Weights of a small multi-label image tagger.
Model: norm layernorm, patch size [4, 4].
Training: 23100 steps, batches of 128.
Rows from block 4 of a small multi-label image tagger, named by matrix and row number. Rows with one number belong to one neuron. Each number is 128 + 24 x the weight over its row's rms, rounded and kept within 0 to 255. All counts start at 0. Numbers have three digits each. After the name is the row's rms in percent of the matrix's.
After each neuron's rows are labels from the 100 images, of 14976, where the neuron reaches its highest value: "responds to" is what is common among them. Only what is clearly more common there than usual is listed. The data: photos of plants, animals and fungi (iNaturalist). In brackets: how many of the 100, against the usual share in percent.
# fc1: MLP up (model.blocks.4.mlp.fc1.weight, 512x128), inputs 0-127
# fc2: MLP down (model.blocks.4.mlp.fc2.weight, 128x512, transposed), outputs 0-127

fc1.157 115:137156114107102108145174115159087104090125102108114115157114157139107100129138196113069155103136131139146139133078146098109121092127088062136117147138114159127120099139104101138102148088144127134131118192119171131147113145135120143126143119100068140102160089167118106151151119103118121127123127144122153132122105129131132129150110100135120157087119152123130106101149114148146105116093
fc2.157 119:139130162082116132060111125175135116153140123119145123083107141136142126141123149126139122171046129101150118145111115120122152172066088143113101145120136115147117110110125099153106105150123120114114123125146169151119143091105148160135110104123121082120159077136139100131140135163114120115126154165083142103119139137153120113125170137114130088109125094143137118131084148095128095157142
responds to: class Aves (95 vs 55); phylum Chordata (95 vs 60.8); order Passeriformes (70 vs 24.9)

fc1.399 094:164122145130154109083099139141133144102127169115101154134104127113155147141134106134142180088144125123136061135112110145134093183103124112107128122132141133120140144133135154159153104146132157095100126116141139126108102096156172127127092160113113113159172083197134168115133138130109148102146146094134096111138150115183180120100107118120108121170118131110136104131139130104160109156133
fc2.399 093:153136114136119099103110149115112110121080158164122076150122135134131087160150158142141116087105114164117131196123140117120190153148119100112105094110164170144159138122137117088154139124134114144133116117116125145113093121115114126116099099129098145106136144168123142147107106172111122124116113140162118137111118144178085145143117092098138159127134100116181168160096121081140121131104
responds to: class Mammalia (28 vs 3.5)

fc1.69 092:129124128118141073095144141136188098099157101099144118127155108114136121161148123069099157127131143121134120156142118137124114134133137132143127106147108150091164095138141154128123145114153155118154098129126119134147090096157184137176160110102109115125122108151128121139113133095126151145119188130158120141116106114082154158150151125130169127174185171134129165137129118118170083110117
fc2.69 083:149127122156117126159121104103113141088084136129115158125116122133090109095117089101138172132095091141127139151107113154169173157139071141147139123132125086068094131132097140154142137155154096108109131133156106102107127057136165139145170084130152107171107128115143117123152142147122114122152133144082116136101086148122126143135146141118129078118108118112120115131137145114124096173115
responds to: order Passeriformes (54 vs 24.9)

fc1.79 100:129174109121120138108127081093137126151127154137136159096119132164153114146117084121129115102112132122094053137132133121151141129148151122145167120168159127119125143122094135137131141119102142105133104173145156149122080120132100124123100152166132102136131128146172130178114120136090127093085131157120101140147104147086131110134155137150111093147133135111100121101116161187137121202150
fc2.79 114:143146074111140142125131127168135128141153153118145125131111130093147130100087141133149117129136137119129086125101119182127140146141169128149113111202143144140144126117148176153151160155112150158061141137124171134124179128150137118102102104132119130113085107126140168132120130143100131116145107141148111132047127132100097081106091150118110141129143130159114092122116139175139146108129
responds to: phylum Chordata (92 vs 60.8); class Aves (88 vs 55); order Anseriformes (29 vs 5.5); family: Anatidae (29 vs 5.5)

fc1.441 093:111118117136133052136108091154166099130163156160167096156157101152131118124139155117095135115164126150152137127101122117099090116123140122131120173098186123153129096134133108178150132150109073108106126154162135134135113178122108117139118120116135109095159130151141121143089129089111121110090130143113124155125115117121114138140129115124124143127094142152118162088175195119133094129140
fc2.441 085:099122147099148152134102105182137105130120155108136156144145150077158157134090158128161128165110155130159118102127095095172118117157091153132122139117097110141134149144115125092118117152091128116115118172100158092127130091129110161141162121127114105069127140123146121124122138154095139116122130148104175150076159137103093174143148150112134123124139184144177114130143125129160105138110
responds to: order Passeriformes (52 vs 24.9)

fc1.70 095:156138077123160131124122104112113089156131155159134148116110140144140129105137144152159101182118139109169158156151083078126102123111130146126149112125125136093122170133155139114132149133113144118111091117082091145134151131146146058105107173097164094096155130106163128115133157118124102100175143107131125100108080138127114155151139127122167127159134168114143126131111160145161121149110
fc2.70 105:159129109090109141112086145130142108114150078106097127140120121106154092109103185116121121188118097122147116137136131106148140133105121147074172137123167188130105147125132140119125134105141095178123176089148161121143112146148106097099120168121130147107161106113118114120087130127152144124130127102120100116113101163139106085145131165141116107091101137099137154143136144163167105147115
responds to: class Mammalia (38 vs 3.5); order Carnivora (28 vs 1)

fc1.479 099:210096121136121125121137158171140136089157144138145162144140114114113105172169154139154080165125113149108124133136155118113118136153099183110124119142191130155092126057090120110137167109125110127129089155123113146108152111150159142122131107144135142131098122118141145137140122164122106125130089138133127136113125112087133148147119171119167142105129111127111112065140109126115142155124
fc2.479 097:121133093113083152131119098127159145143124147138092099109123146094126188086080130147137086142134137133164117107170119124130127102107153152145115126102105132158155153164139085095141163118099161116106142093090157121085155161133131148119147108184165125112115131103113116140109090108094080147108094124137081108143153157135166124128147139141135126147106148143145121113130168096139125122127
responds to: phylum Chordata (93 vs 60.8); class Aves (85 vs 55)

fc1.344 105:152088109108111131072162132120126134126128107121123084091123108129112116124158146120157148193129104139112125097098147063103141148127128153139140177141183122097125129129157141107170135139088080135138115126151121166092102119131144148160125119173104179097140127129096125123120125148141137117116176130142119104129136127098192144138143127139103101114109094120090168146115125118125099128132
fc2.344 115:154148126106128122086109168096123144080150122136088130139142135149118156120129144121154141150129132120126173114101105123122114154153126135132144115168175127107128129114161148171172167120155126119137127088142097117170107111121124163115134140086151136138128098075152096104126152108104113137156112132136086137091179116149133114142093110119163147056112189122129094164131103145134133115112
responds to: phylum Tracheophyta (32 vs 7.3); kingdom Plantae (32 vs 7.3)

fc1.380 089:097116134139120111162109127140095149116131121181149096166111130162136066163170102141098159118136109162097119156136130102127115167149090137117127118130136171115120117116160127138107157135129157093123131148135123108166136152091162112123137099141120169075162137144129117139136102160175131159130110172153082145160107166121141150107067108110108159118101150118109134150104133113133119140109
fc2.380 096:152140107112110134110087165134161102116186087139157154108131111162145094109103145117123123154123154122153148106096109161120175153109099123168128155152127171116170194129141131146105118173136140152161123168122108157150123096146109102135128124132118140093073165166112134108139093167171152116115119121136111118136130120138094161175113135115114142140139129136132108120132105143156152161136
responds to: order Passeriformes (74 vs 24.9)

fc1.304 089:130130110174135117068137135134091118108127142128120146121126109119141107104157149101123157132188121128153116115080131125118099156102080117144129120134141144143154119151136159151127144120113136102111125093113127134131049130098084100147113090188136124122126133173139148158147131120109104121107110119118096130140095154113098118124148189103080170116127096101133130116113154118076099133102
fc2.304 076:143131138161081147135147123103153124141137152125138153120110157141123082135140123140144173157166126116114136101148142127141101115104119138091085157121110076124122124131092136136139145135142138145124108103120107118163105165152147119125105114177166107118134115110149161101122144163203058134095132132137132099124090122131167106148088154115155139131122122121131175111152094150128106064148
responds to: kingdom Plantae (41 vs 7.3); phylum Tracheophyta (41 vs 7.3); class Magnoliopsida (32 vs 5.6)

fc1.353 104:176195093135138137124120116107080121172142117133159133100123131132130124153170093117141091159132145176114142148148151155096111096105159161146099142155091138135178097131116141174135128132158115129123118146128128119084114126170169125142150122145129140182097087156128160133142145141166128154111129119130141152152129120146107107120145155155115147131128087127082104148160155105117136094134
fc2.353 099:129103159124147130071103121162129091146144141122102125134127115113148094149154112136110085138139127097131092159108108096162129142098143136127159091119137145109135112140133144119110136188169144192095086150152108122116132196130115123079166111153157128117101156103100123147108073169142131126112122100135148141151135099144113133122100144125107151164161104153143084129109137108146133129120
responds to: class Aves (88 vs 55); order Passeriformes (59 vs 24.9)

fc1.44 103:074175173145166108166100182139147100090160095123170114131144145124132159124132148144143097086090121135095137139128129134112118105124134107130140141125106145187139121105141110132157131163138132124148158137143107168142075189141132145127163088135154125127128120103127111136154126137119105151101147173127154107107129127133135112101098146112130150158151162140073134101102152100090125120126
fc2.44 096:149164108172125154101147091148087084141137160127144132115153076145107147175101151135131169127164185122129108128124127104145106123174107088091128088139140110161075133141094127122132102162099130139131118154148118125114114162125130111107118154154154138183117117097165107138139171106156110130119122121152116165092126095129163146134110147110109082125102140144099131137123135133120110096118
responds to: class Aves (94 vs 55); phylum Chordata (94 vs 60.8); order Passeriformes (67 vs 24.9)

fc1.410 091:130124104137139102126139137156118165106098131092136097114122136143151150093179125145145147096122147116135139121131106157094161104125112149110129138117133088136165110118105133165157128106123102111170151131123118167115181108097107130145161133088095114080151127140164113092141094133128133169110136144120101136108153108132131056142133125123090085147157126091132160108090117092135188107145
fc2.410 102:107135109141136100163077122151146083168178099134145161142135147127128111075115124125139106136150195146149107160127122143151117112071150171149117127119144095098108113123128106094133110124110153145151148123162103096172177100138139110149129108173169126129143182121112100113151165131118114148151135101159120116169115115123141103096109137129111130100092129132111143104131154159114137133110
responds to: order Lepidoptera (33 vs 13.7)

fc1.290 098:121134147140168132081112122086106095140161153167125107127094105139146127134109105166071139134098118148160093107135086107138101142146144117152151140131144128160142140133128127129112137114107159086132094145133112123149101122103136144129087061137124134126124133126152114143111165148174095161122113091159094121098098169128114164171137158117111098131138129174124141141153108126106181135171
fc2.290 102:083119154134149150098103134126131136110118136083182114132140126111133129118096179132118167082137089133118140141114121155159177174117115104161145145126087156116144099112126138155107140140141152082182144128078147118148095096126132115117132156164135116101105150108151134124140117134138168148086141166117126122146176130120138141155171117119141137109170179166105110129123086148131134122141
responds to: phylum Arthropoda (69 vs 30.9); class Insecta (67 vs 29.2)

fc1.164 108:107080106160124093094116114155104114111138175133146143118129125133129114144138109155126111121131108098117146099166137138115123147147094111103147158131149131120168115160117108109104150139117141124085134078107182169103125142153107101138118171127171104152159140157104129115119139124110138164121150119144188135129147144127146109144126160130154169084129173138062131172103133108112155114171
fc2.164 102:132102097159150174099090152120115142152141123119133099125144130168133086154138133121139081128159149136133098165136121140124137123154134119131114162146119120122104096131124108148135095064137088150133172087153131138130136103118103105113096107076098121156152132124149124100116099098096110056093144129146182176124131172158121114155122155125139117107103127117155119095090127136132119132103
responds to: phylum Tracheophyta (41 vs 7.3); kingdom Plantae (41 vs 7.3); class Magnoliopsida (39 vs 5.6)

fc1.224 099:141143123163140134132123067134094123123124104134055151122152150133127164152140160177136159114146106133120116102107176145092101114143123088104102127167129115103077119155145115142107133100125168145121104192155122139121126154135114094112167139116105185130105114139133134130159127154131099147128111161142114116092125109142103111145158126111101135084105098151123115156133118147103110081139
fc2.224 095:167126141133145090133128162146111126138152151125157109129147128130134156131167166142127098146183128104145117162125102144156133129133126153119155131120112135109165111121164133156172144128170094103122085135139129161099171133132093126120138154134191111123160084117109127120163138108117126107096156133117121139115112152155090130151064102105159140123132076154116185136131165092089114135113
responds to: phylum Chordata (95 vs 60.8); class Aves (93 vs 55); order Accipitriformes (32 vs 3.9); family: Accipitridae (25 vs 3.3)

fc1.335 098:137084118123175117106108095146122135140113149129147109138124152148162133154087106115157132086132119111112135141128115133082114149113113121095109139153123114102120042138120093196169134139130121104143089132078111072130155130097145136156121180134122159116168130185117116129137132122133148188126122131132130121136101151148120163084122132119144132145123139111128131108139119101101115169141
fc2.335 095:095139122151104151149118123109100164151158149141131135108157085144142145113133143138176147130094149136123140137114106122151119138110148131154154111166184112097193075122153126146146126086093150138089133151136087110132134080117106160127129120139099158164136125136142124169116148120112145143127114101134133153108122135154111119138172148180133104156112124171195137124122107158104097147156
responds to: class Insecta (88 vs 29.2); phylum Arthropoda (88 vs 30.9); order Odonata (42 vs 3.9); order: Lepidoptera (31 vs 13.7)

fc1.36 098:117171124104180108131191132150131098136100128126101152116088124132099108058155096097113152146133145131152097099111162109125119162124105087149130167122141124140129139099091136165130158117159164144082079139139107112182163122102107123085141099130137111136150127159136116141101142141092130108131123100112116115100112120167118116125131127091126147127135161110119091137163134161149147152134
fc2.36 099:119117143158145127163154113126145121155151123127100103119134170136085154145126174121122138166122102115132160135090126142112130150164126180147125113067156146113125108144101119125124107141137156099157136118126091116165149103134082143129121162163169122124117165098108162130125156106104121119149111089168122117079141115132125131153113089180101138139122142143058143125171167134141154134152
responds to: kingdom Plantae (58 vs 7.3); phylum Tracheophyta (58 vs 7.3); class Magnoliopsida (32 vs 5.6)

fc1.292 096:183160096142125129115149156111131134173166147107112136136133161119110119091162170142147146094110107142117165177111109140114101151167134113168126060116175124103078178116144108109099153058127126096109127158125118132132148084152142121130094120136122124136125143122126175111133152116146128107124163115115148136161102155161123119127112110134123125142119138129152141155103142125169136089127
fc2.292 112:135145139106152122154118168120097129149138070138117108136110138133117140146112115103093117131151136087135113162127150137139100136112141130124111101136127115092124132134174172163144113081139119152116110120098131086140095139148154098161109162137160129104161150162154087111131159130165164084154124071113133139087136168131080111153088161130100161087131152136123157127144097105148091126129
responds to: class Mammalia (50 vs 3.5); order Carnivora (37 vs 1)

fc1.392 076:112122121160144140160112089095144111150161127120131135138106147128163139125152109118141145163148121128102138139127126113188149125125154137129159122132111127135115157133101186102143085119095157102124133127170113130112111131143155111136121097115100162155090098149167133109116092096128090135139099111135131109119117087124178065124116134160190151126119072121117086146163079106121126127100
fc2.392 081:128132119112144092164065144132110105105124116153132144122118095122119124163119138129134124133137142141171146135185077169107146140135124160119136136132103122151125137106109155137081130108108126145099128167124126167160148112093097152074103132122142153136128168164105160153078141113156138072159119161134122100153140097138094175162099145177123156113135116155119129135137103112119152112100
responds to: phylum Chordata (99 vs 60.8); class Aves (90 vs 55); order Anseriformes (26 vs 5.5); family: Anatidae (26 vs 5.5)

fc1.319 106:110116116137064104126156126164144121129173150120140115117145126090090168146155108122127105123154137117127112156150123156125128115134143122136112154113083135105152100086154100141146148147138156124133114126108112153143145129093159104120100176127105118097117111108211158143136129124149108094158094096124099146154082101142161099114116153170164112160144089149095156148152127121139148151121
fc2.319 121:136099150105099115173135107166153130147137086084155094113137152141128116138091115100134104095153152106110146120121121171115124137123082109126094147129145090117113107118137150136133110132153131165123121096148104167079158087106153176109085116105103113130114128126146156142075083139146134140110100140140204094115121126124109126123159156168143120129109102115129120140160102120098155133149
responds to: kingdom Plantae (43 vs 7.3); phylum Tracheophyta (43 vs 7.3); class Magnoliopsida (25 vs 5.6)

fc1.387 117:104137128136150164113088091123153093132136114122144114146156100095091145114173093135165127132137130121132118177161118128153099191087160133116091140111133127113118071107099115111139130096157124099100108106153115140121114157092142128116129149154113124126096125147153135117138151136117136117112120168156104125128128160143080160116126162121117136160097112078089158092084176119106097147124
fc2.387 114:154115087118131130103104135101120172104145130174117110100147130077135183150160112108145127130118103126172141150088111144095119116154113133123132161159124084138140144123146121131147126113112116140097133195138141089131124158090132140123141137146161143108125129111075176135111116106116163129177114117133154098076165145140102133112188135103105114130138146131108089087125137148123150119102
responds to: kingdom Plantae (33 vs 7.3); phylum Tracheophyta (33 vs 7.3); class Magnoliopsida (26 vs 5.6)

fc1.474 081:148143100151153122149123123161129082157131122133076160121157136140119125140105138149092154143139106133175135108174112140079115079141105126156106108138159121104135106100150163126167147081141141129112114136114150138122127118106092109109171128138145133116162162105132106149141116117115114110106171172146097162156073100115091157138119126128108171141148169139135086124096107131121085115149
fc2.474 071:151130185126131119128115124117115148144132141140119178160128119109151124118115119160112105162125140091123135064110124103134162121162080158149104106137172155143115153147125086101139149113182154144128085091148096162124134070105119120127137110146152141083148145142121130131153114153113156141168106140182127120123093152095158139100134122148133149131126154136152157119076138118113090123152
responds to: phylum Chordata (94 vs 60.8); class Aves (90 vs 55)

fc1.77 117:133164089155116106146118109143083089067166149109129132132169163114125124106149161127127129151174129116115163068160084106090126135110106105171125119144138116111145106087098133099111155116147085143139107080118119110131119090143118147110105120143109154140076143118127142123104122111133132087195090105134117120146135114100118114158096155108124148132130153134129135166115114114105129140136
fc2.77 123:130128157100116141132188119138110135142168118117116130125128120135163169119123153125147118111153149134095152084166143124096107123119158122147118129140132170141119118111141155120136105090096144135106159118133089146148118095113118157051118146177145153119107144133117142085149123106138134114151081094145172122155151138141176144157089114062096152120105110160153118127153159120102134145103
responds to: kingdom Plantae (31 vs 7.3); phylum Tracheophyta (31 vs 7.3); order Charadriiformes (27 vs 7.6)

fc1.112 114:108154121135145145133129169180117124130129072141176127095145136107184147126158112150062117112124097110149149111150150146126165133142128103154133142122155116160096138121172156115157130129128154106136129124130117139122144160158123080132139114134146080129083146112115106123122123109177139139080110134141109160107117149087113076100113131132128180084156153117133114117072128155126122129126
fc2.112 110:098138158139122088143108158149141129107127123128110107120171161149126136079101133129129155128153109082094099137143088146117150123133123117110091115106066095118117155128109150152106116145088117136130133128143092061134078147116085111117112119066138121150137156169074107153102077159132138129134135135129122151092132159128129143119118160124117097131123128123157147142087120137106081110142
responds to: class Aves (86 vs 55); order Charadriiformes (26 vs 7.6)

fc1.427 104:140113105143107128131123151117166124148096137134138125114110139090131165173142118141149136120167143107119144125166125079125124153149120134127108128147133128112123134071184127122112105126125143107097188119124182156114080126134121127070130151151112108133144089150108110136101099128128156125199167132127150154082157126098151181109138101115142157141148138120094136138144102166125096095138
fc2.427 108:128103123149134114109130136125108071114133090131139140127129119160083134113134090067152103126153112134128156126145173115139144135127137106164077133166095105109132152132134080093139134113125130155148138095150113141114101152113111101098097132119176132146134091129151105146109112105107109106138108157106152113101133091164090146161126081114176127094132120163152135102185153136145114085140
responds to: order Passeriformes (54 vs 24.9)

fc1.89 114:090125146088164134127120151086148080129129175151136174118109112099171123121129110155125118126139125113181139082120155158124147083122103149121122114129140163128141148119134154160132105127118121149139112120118115100211133087139121165127130140116126127156137099111099145096170128126114119155115125116138139144116151088102128087144140124089097141133101075114112197138110102096137138140131
fc2.89 106:135136134092163092120132149149129136135130133118132139117132127121145142156098134120136111125174161189151103180125139098148132128109081153147107100140086095129186102114138103138113161146140103118090107147128124109138091134143095144115163182147180177098109087127142115177158122111127153151149131145126136154112103165106147116112106130104136075109098096138122127094133137152101114138118
responds to: order Passeriformes (57 vs 24.9)

fc1.506 086:131102140159132089156118152172110072104096131125135087126121127090135137135162127099156124124135157112123111115113106115111147134169146159129140102162167145107157148094110103161149120100107157141132149092127129130145132115104151135135109129121112137152122102094123107123168130169179155133099132086131088106212111143142145140135125085126146134132157109121157099122094109120092132117186
fc2.506 097:153122153148130147110150124119108079123110113143119151093096116125150124126107142137188141118098131103133131134126092135157118133116121173183126144147110146135138140145116122103125099150131169116135115130131131142136140121128141108126093089110141166114135099144125165148130161186052086103149114110167157132106201122116178109149136152136150134150141103130151136134068146175142127110136
responds to: class Insecta (63 vs 29.2); phylum Arthropoda (63 vs 30.9); order Lepidoptera (40 vs 13.7); family: Nymphalidae (31 vs 4.6)

fc1.254 079:151131167169168140151130110128134123114136104148152174106109128134111111082129129131131151098126158041127140130167082101120105123106145117140097124089136141139074161100125129139134128127137120105102150124105106101090144109119130131136109170134091122129085102122160122099148110131085098140160153103133123120154126115118168135142135151105145163126182126143098143190110157127099126121110
fc2.254 086:146127168110124096151137132158127145112141132120108109162122153118133088128138148176111140143087142138158140127135142147118139147138117137169129110184121204154129144134150139127117135163133145120162130163074125138118122138135175124089118133125120137167131110103114148163116096112105144144165130118095138166135139104083133178133139133134138179100139146110095122177127106168200148135131
responds to: order Lepidoptera (35 vs 13.7)

fc1.449 081:094123134110128097137142125140112100101106147129136102157109130165102134148091149099139133150074151135140114161158094172108066142164150103134137125133144099123091138119116092125149150130124160141121095152132139140175153110119110106094088128136137105153153074112103123119133193095154156071108085130117076140119106156126141103127123130105148127112131126140102111103128126119147127128181
fc2.449 088:139120109096118103107142157134139144158091121121146086171091147095157124079111099134144144121131145107154116158073103138141086100164110137155150129114195136110126113087139110152152112107150096103079161121134121150161114115095147123098157112132151126130121156108149088128148124150139130100149155086164153175105110109111156166163141116148148146120135129122117087138130131145130150141161
responds to: phylum Tracheophyta (31 vs 7.3); kingdom Plantae (31 vs 7.3)

fc1.143 101:158115122125148155155124126137131136088132146129142126115135104154132090134142126149121165106066164119136102151131120091166100093125150126090132122112151138122152077158140147138175128085093162100135129073132113149105112121136143128132132140124118108109174128125087119091153114166096146164140128131124152111119204131143165118109193117154151140118143125163115115152113091098134154117113
fc2.143 108:142153074109120139131111136101108143145119116145153122146138119138138114097120127144153131124168105093188145160136162137183102107135116174128113100133165112109125139159090148142091100148165116120105178152116153141123106094125107109153076116114111086116122133121107120141110100175121098125150100146120100104170111137132146129135155124106148081107123107076138072143112161128105154117122
responds to: phylum Tracheophyta (37 vs 7.3); kingdom Plantae (37 vs 7.3)

fc1.429 123:158134153098147133118104136116183103123119154101121107128153168128126117163118080141139131163106134108075136095108142118132180122112128092104110118124140157144143145104161158115121175133124127114124129161129156139117156144128172080172141126149092074131122125135137044145111120104097136130125133123112120126112112116119125099140104098136131149131121125102177129088140094149177098144099
fc2.429 122:170138141132140114117155139111133123107146161120147149162089129111106139128151144129131098111126138114109107138116070112141124161097121143161192121090158126160138095105134145146125158099116118073133151164173111110098122141126129131158119162098136156164134083124116109125136099105143098107163159137104145147103132141124147095123157126146129080156104124157153176093109148124162124109190
responds to: class Aves (100 vs 55); phylum Chordata (100 vs 60.8); order Anseriformes (51 vs 5.5); family: Anatidae (51 vs 5.5)

fc1.94 084:092146115158109137144160134156105093136128112112116120124149095164125143074151099144140155073106129111143088117179118140128086114113120094093091091095141095110119094127124137127191132137088107179135107128154160113144160155098119134121143111162135135113128151141114135132128115151155156134133132118127118087165118164099184129097144094136148140145101113154137105127143125089122168107139
fc2.94 090:135105110148129150124074147166085093152143147109175125144135101134161090102155093165131134110135112101144123146138111115123112121156198141117104158104110115123150103135089127167106135187174159118127154126133146066116130152109142143164129103095151101109153116133136136115112154118126142127123162100115133110106166140112141107138081159131141090142145112094127138137126138080165142136137
responds to: phylum Tracheophyta (28 vs 7.3); kingdom Plantae (28 vs 7.3)

fc1.490 085:090136126107118140142124159102129150098154142182140171147147166126154187119126156160080131117103144128101122116164095070084136134099159155131106089118107146131134152163111116158136153122137194109112094080124168141090136135134144117134135115119161157137124142128141138092140124155143151133093133121099094134101119134130144158168089133128103158138150137137123103140150137080138136144130
fc2.490 092:121118139083103164156108132113138111100141089117117130077126147149093100131096165113141138103094110100142122102088094146104149134165157121151145117107146123112089111143100142115127117130143121099142142118095101132089177108106183127089134129135102128116144109140159103171157078120104141132116104142127104136124165101129176123164123140112103123130109131134153126060103104111108148129077
responds to: order Lepidoptera (36 vs 13.7)

fc1.276 085:127177135137128116120104186162154157132111161133132155095152114130079144098138130181108116108137123102138105134096121130147098175137110145111131120143152125135139116110149139088124155155120172113143107158128153154124174138179146147106142091131123154096152116157162094103122135115171099163180160136139127113127131124143091184140123140111130147128090153106134100126140127133113073143159
fc2.276 087:151164153115117116140146107147096148172154163094116179124124182125100144148113102144154164117143158134092147126175097142114111125099163128134135156129130117117154169125144144081085124143114136122127134145103119129144095123119130099078108130112149125107152107124096116104196097092109141162111139115138148141114132076112097096109124120152143131125072129074113110098146147119123143109140
responds to: phylum Tracheophyta (31 vs 7.3); kingdom Plantae (31 vs 7.3)

fc1.460 120:128071152117104130090162104131180124086145113093141140145117128129106084144102118120141123139123148144125188125140138137141105122122136055135113102096171078168131113169131119152150114113146132125175159101127139124129127171131120129099140167136113148108158105131144131122142113114144145122172086169124147137152081138113097124161143135102115126121149100123090169105127094102133093134126
fc2.460 119:126152099157103099150118148174154105158148128147135111133094113111121147159118118132115126167121174098120125148070142154153140128095159130111101147126098113159140131135109112164137131156119131114096142120161069136135162125153153098139144132131160172124118139080086150120140184094100131134182127154147152130124102114169095128099159127139163148141113123124096083169111122113137113161126
responds to: order Lepidoptera (52 vs 13.7)

fc1.115 102:141134115094104159164113120164163107113128179137099119176107125114141135125139129154167161148165170127173151124142145135119164123099140127153150084140141098142153081102158155112131134177162143170143104145113193128148091119132125131133124128141141111126155117175142129106168117152134152133157109159131091102150126165142142139122164114114105165122160125145081141140142151161135128140109
fc2.115 109:163136152129126118108114161108139151132137131136100148110141124113118129143165142062136109098146113089123134174179124133101102137113135136084132141129138124134102128078121169159157171115115166131166134107086101129126156131103117124111118115151124173113094123142155085147186078110125147115143118158113099136153148127163137136114088116173138108105153133158159108113131159166165135115160
responds to: phylum Arthropoda (60 vs 30.9)

fc1.260 096:126139125130115094150168117084104085141121126121131128150125116166152122090164121158170079133129135169129115127133110121129127083194132123176118111155153110126117119119174128103101138157126146119159111112143170148105164117154133136130141158121165160111165089130119135160101121182092134114115147157113124144123113129125120114136132106166104128119089146129089110164103194151158108119139
fc2.260 078:167101107100118116140130115111110104063142092117122086142136167160146142152116134153138098098117164154165193128145072116126107152136108114138071091113125096147137113112113178102157126115134111140121164119181128140156139155131082119105153108157149114114147157104128123156145126158122143139124117165107124149119121116102167119151115113159101090147153132137152154131122164125106138139147
responds to: class Aves (85 vs 55); order Anseriformes (36 vs 5.5); family: Anatidae (36 vs 5.5)

fc1.495 114:163121114106149124147140113141131180149136146142126101103093145100133097140123111203126137128141107095129099157142158110155120133122144131104107123164128116115131164094120128085130142111106144069178135138118137131147145178142113053117155144126123154152173117099076113106134149087107131124130148142138124145122101126126126085121119132121094088137136135159109127128144147067123136091098
fc2.495 096:116107129140126106085125112139124167121160136084109125083103107099171110152095118146129115126120112124155158104147110113140085139121129123137115130108155143090154119144127136164150109119118118171126116111161112151092135124153135095112146109160141105132119116138142130104101173145151136067122152181141109115170129156103103077155148113145166135098115170153146132128122186117075109170135
responds to: class Aves (89 vs 55); order Accipitriformes (31 vs 3.9); family: Accipitridae (28 vs 3.3)

fc1.1 095:120141123137137092144090157138152126103128108098176146160133117143104145067151105120113108139120121117171178115169086126116134163174153133114154158122131132140129137153114109124149118098142110124149133145132096167153148163118127136141137157109147124134172107166179131149128105140165089138166132129132144102157100133132159080111092120146163147122124097127081127090114135183151131157155
fc2.1 100:142116137150144147107145160179195168139128138103086132119137170124140173151139145115109117129128104180142112141127138114126150159129135099137096086116125164109108113124112164120103129141152117130105126147161082092116133147134166129154149133136121106164105136118148138125113161145162134116120129082132122128153133124169181102126144161063134152123095119106089131169126098145145098159167
responds to: class Insecta (87 vs 29.2); phylum Arthropoda (87 vs 30.9); order Lepidoptera (83 vs 13.7); family: Nymphalidae (54 vs 4.6)

fc1.278 096:183150109105129122119142177177103099130136123059143122158090190116134124142129154144104176169086143093122120115118145149076135126091114110107131158158151134180133116143134104141118174104112149123108123122091112148091109159145109149139156179141079115136154121140120112138128126155140111110121100140151141119106140120096094156147110122121161132125113116109131128120112159121135133105160
fc2.278 100:151130082108094156126142151147116161143165121125137098117118158109135093169126166128126159127111145169133091157151097101129122134081129089116143123162137085138142089095110131129111152109101122145119093153203162115118167156121148124132121134145091114123113142103099166173079128148160137113104152122082167137137105107143161122109121142114130171110091123122118127128130134123110109141163
responds to: phylum Chordata (96 vs 60.8); class Aves (94 vs 55); order Passeriformes (53 vs 24.9)

fc1.456 117:133065125109120138142176083136109121144129149169095131106129144115114109111155153141143137106095126131171169072117135137141119079130137154139168133166150127153183151112141132186162147111116105150136152117120114116149124130161143131146085103117101126145125138156129121126109173102097118116131134157092103125126061138126130162122105100106104117142089140131117109134149109074134110106149
fc2.456 112:114108178139087159122141103118142122144121165133151110114140101119100112117124149163107128146095147166168121102103150094109104131091110150144136155124110168184117096110127107112113142131103156153087160116066100121144146150129172156139123141120100135153151135129101112104151137161149154163130111110147127157127079133141118116093136174130148152116139149142145119182159142145128177094151
responds to: phylum Arthropoda (84 vs 30.9); class Insecta (81 vs 29.2); order: Lepidoptera (33 vs 13.7); order Odonata (26 vs 3.9)

fc1.251 106:162143111151135157122118151136124158121142098110154109074139114105157147155135114116121139091146072122136086127194150081127114111129095143166150121069116104152156138120123093130136115125121139095128091146107143132157102135135127132139176123145132130151125063113139109141140155092148160141102114139114101094127097141123126131102152114138138097121177190145149138121106149093104104122099
fc2.251 109:083133126141058164121122144124122088147165100133071145125124109135105150160120128096123133080087138072120121128106127131102108109107116174111130132113105115130123099094121148114139134162124147141132148162127152101115161171094123115120146131104100132123140144152160134145138087117164126155093160147103151129123113166101141145172154158132118118155120139092078080133108149148114092125151
responds to: phylum Chordata (92 vs 60.8); class Aves (91 vs 55); order Passeriformes (65 vs 24.9)

fc1.62 105:141124151124150117116092137157165112135142152126133129128131120109139132129130172111155104152118182132127172116124157111151168135145130149113154097137146168116104114147186117131069150134144143123125106106145170149135090161167095127099150151154090069135151097147145098114133105145123108149143117138145115167135108107146173109133159117177101103094135129104115091153116167163156140114153
fc2.62 103:081095135145141109163138108139102148158131149097129098139117109121099146126172122103112103123048102116130092117166141127128113111143144127151146134110117096099144158142125132077087135098109090120135082144157143164115127120095146126110082143099136156141143128125113121152108135119110094170097122092181146109159128107108123143121135126137091075131116110095142110108112161095152158100134
responds to: kingdom Plantae (33 vs 7.3); phylum Tracheophyta (33 vs 7.3); class Magnoliopsida (28 vs 5.6)

fc1.501 075:100115121141101114107137118175151115122089177090140126126128150112091093128152123166119131077107150138093132148107118092119078136083151141099106168116149088115139136101146114125127168125132128143111108102108161127118089105113072148145095136119129118114133111140121133141127078152139135094118104178113112146175123134145129147112145107100112124168120159139169110112097159114172164161118
fc2.501 080:128170140080146108134142129074106094106170156137166128131118143137132131127192134116099148106109124097125152108121105092091132132174138170082106106153148109146168122130109160144115166127137135136116110118118101106139167114141134139134095151134180159115120124120142128094128116063149124146132119091130158114147131121125142132124143158136117076095072130119118145140170143080131117126102
responds to: phylum Arthropoda (75 vs 30.9); class Insecta (71 vs 29.2); order Lepidoptera (36 vs 13.7)

fc1.123 105:127131122145136149129132166131139114123150110147127118156145120120123124104104132137127083140150125105157171094112143099133130107152122112091129113116137105105114064132143154133156174176135187137170091108115089169077137095131081140138111180130168130113153109172133122124128123112119170126131114112169131133107104084103095097123121139154149144112167128152105163099119149093135127109092
fc2.123 102:165146082126118147128118124123140109166158119142128102134139167113104146139139146135127135078142121143104144130122115135122127152118129154122137139133111142144130149131099176135177141118096123102142137088163109131123151117071107120112133125133104152099134102067120089164138167105146126147094114087153132116183149139128161118159121181135139141120128163131113109096149176198089085140149
responds to: phylum Tracheophyta (39 vs 7.3); kingdom Plantae (39 vs 7.3)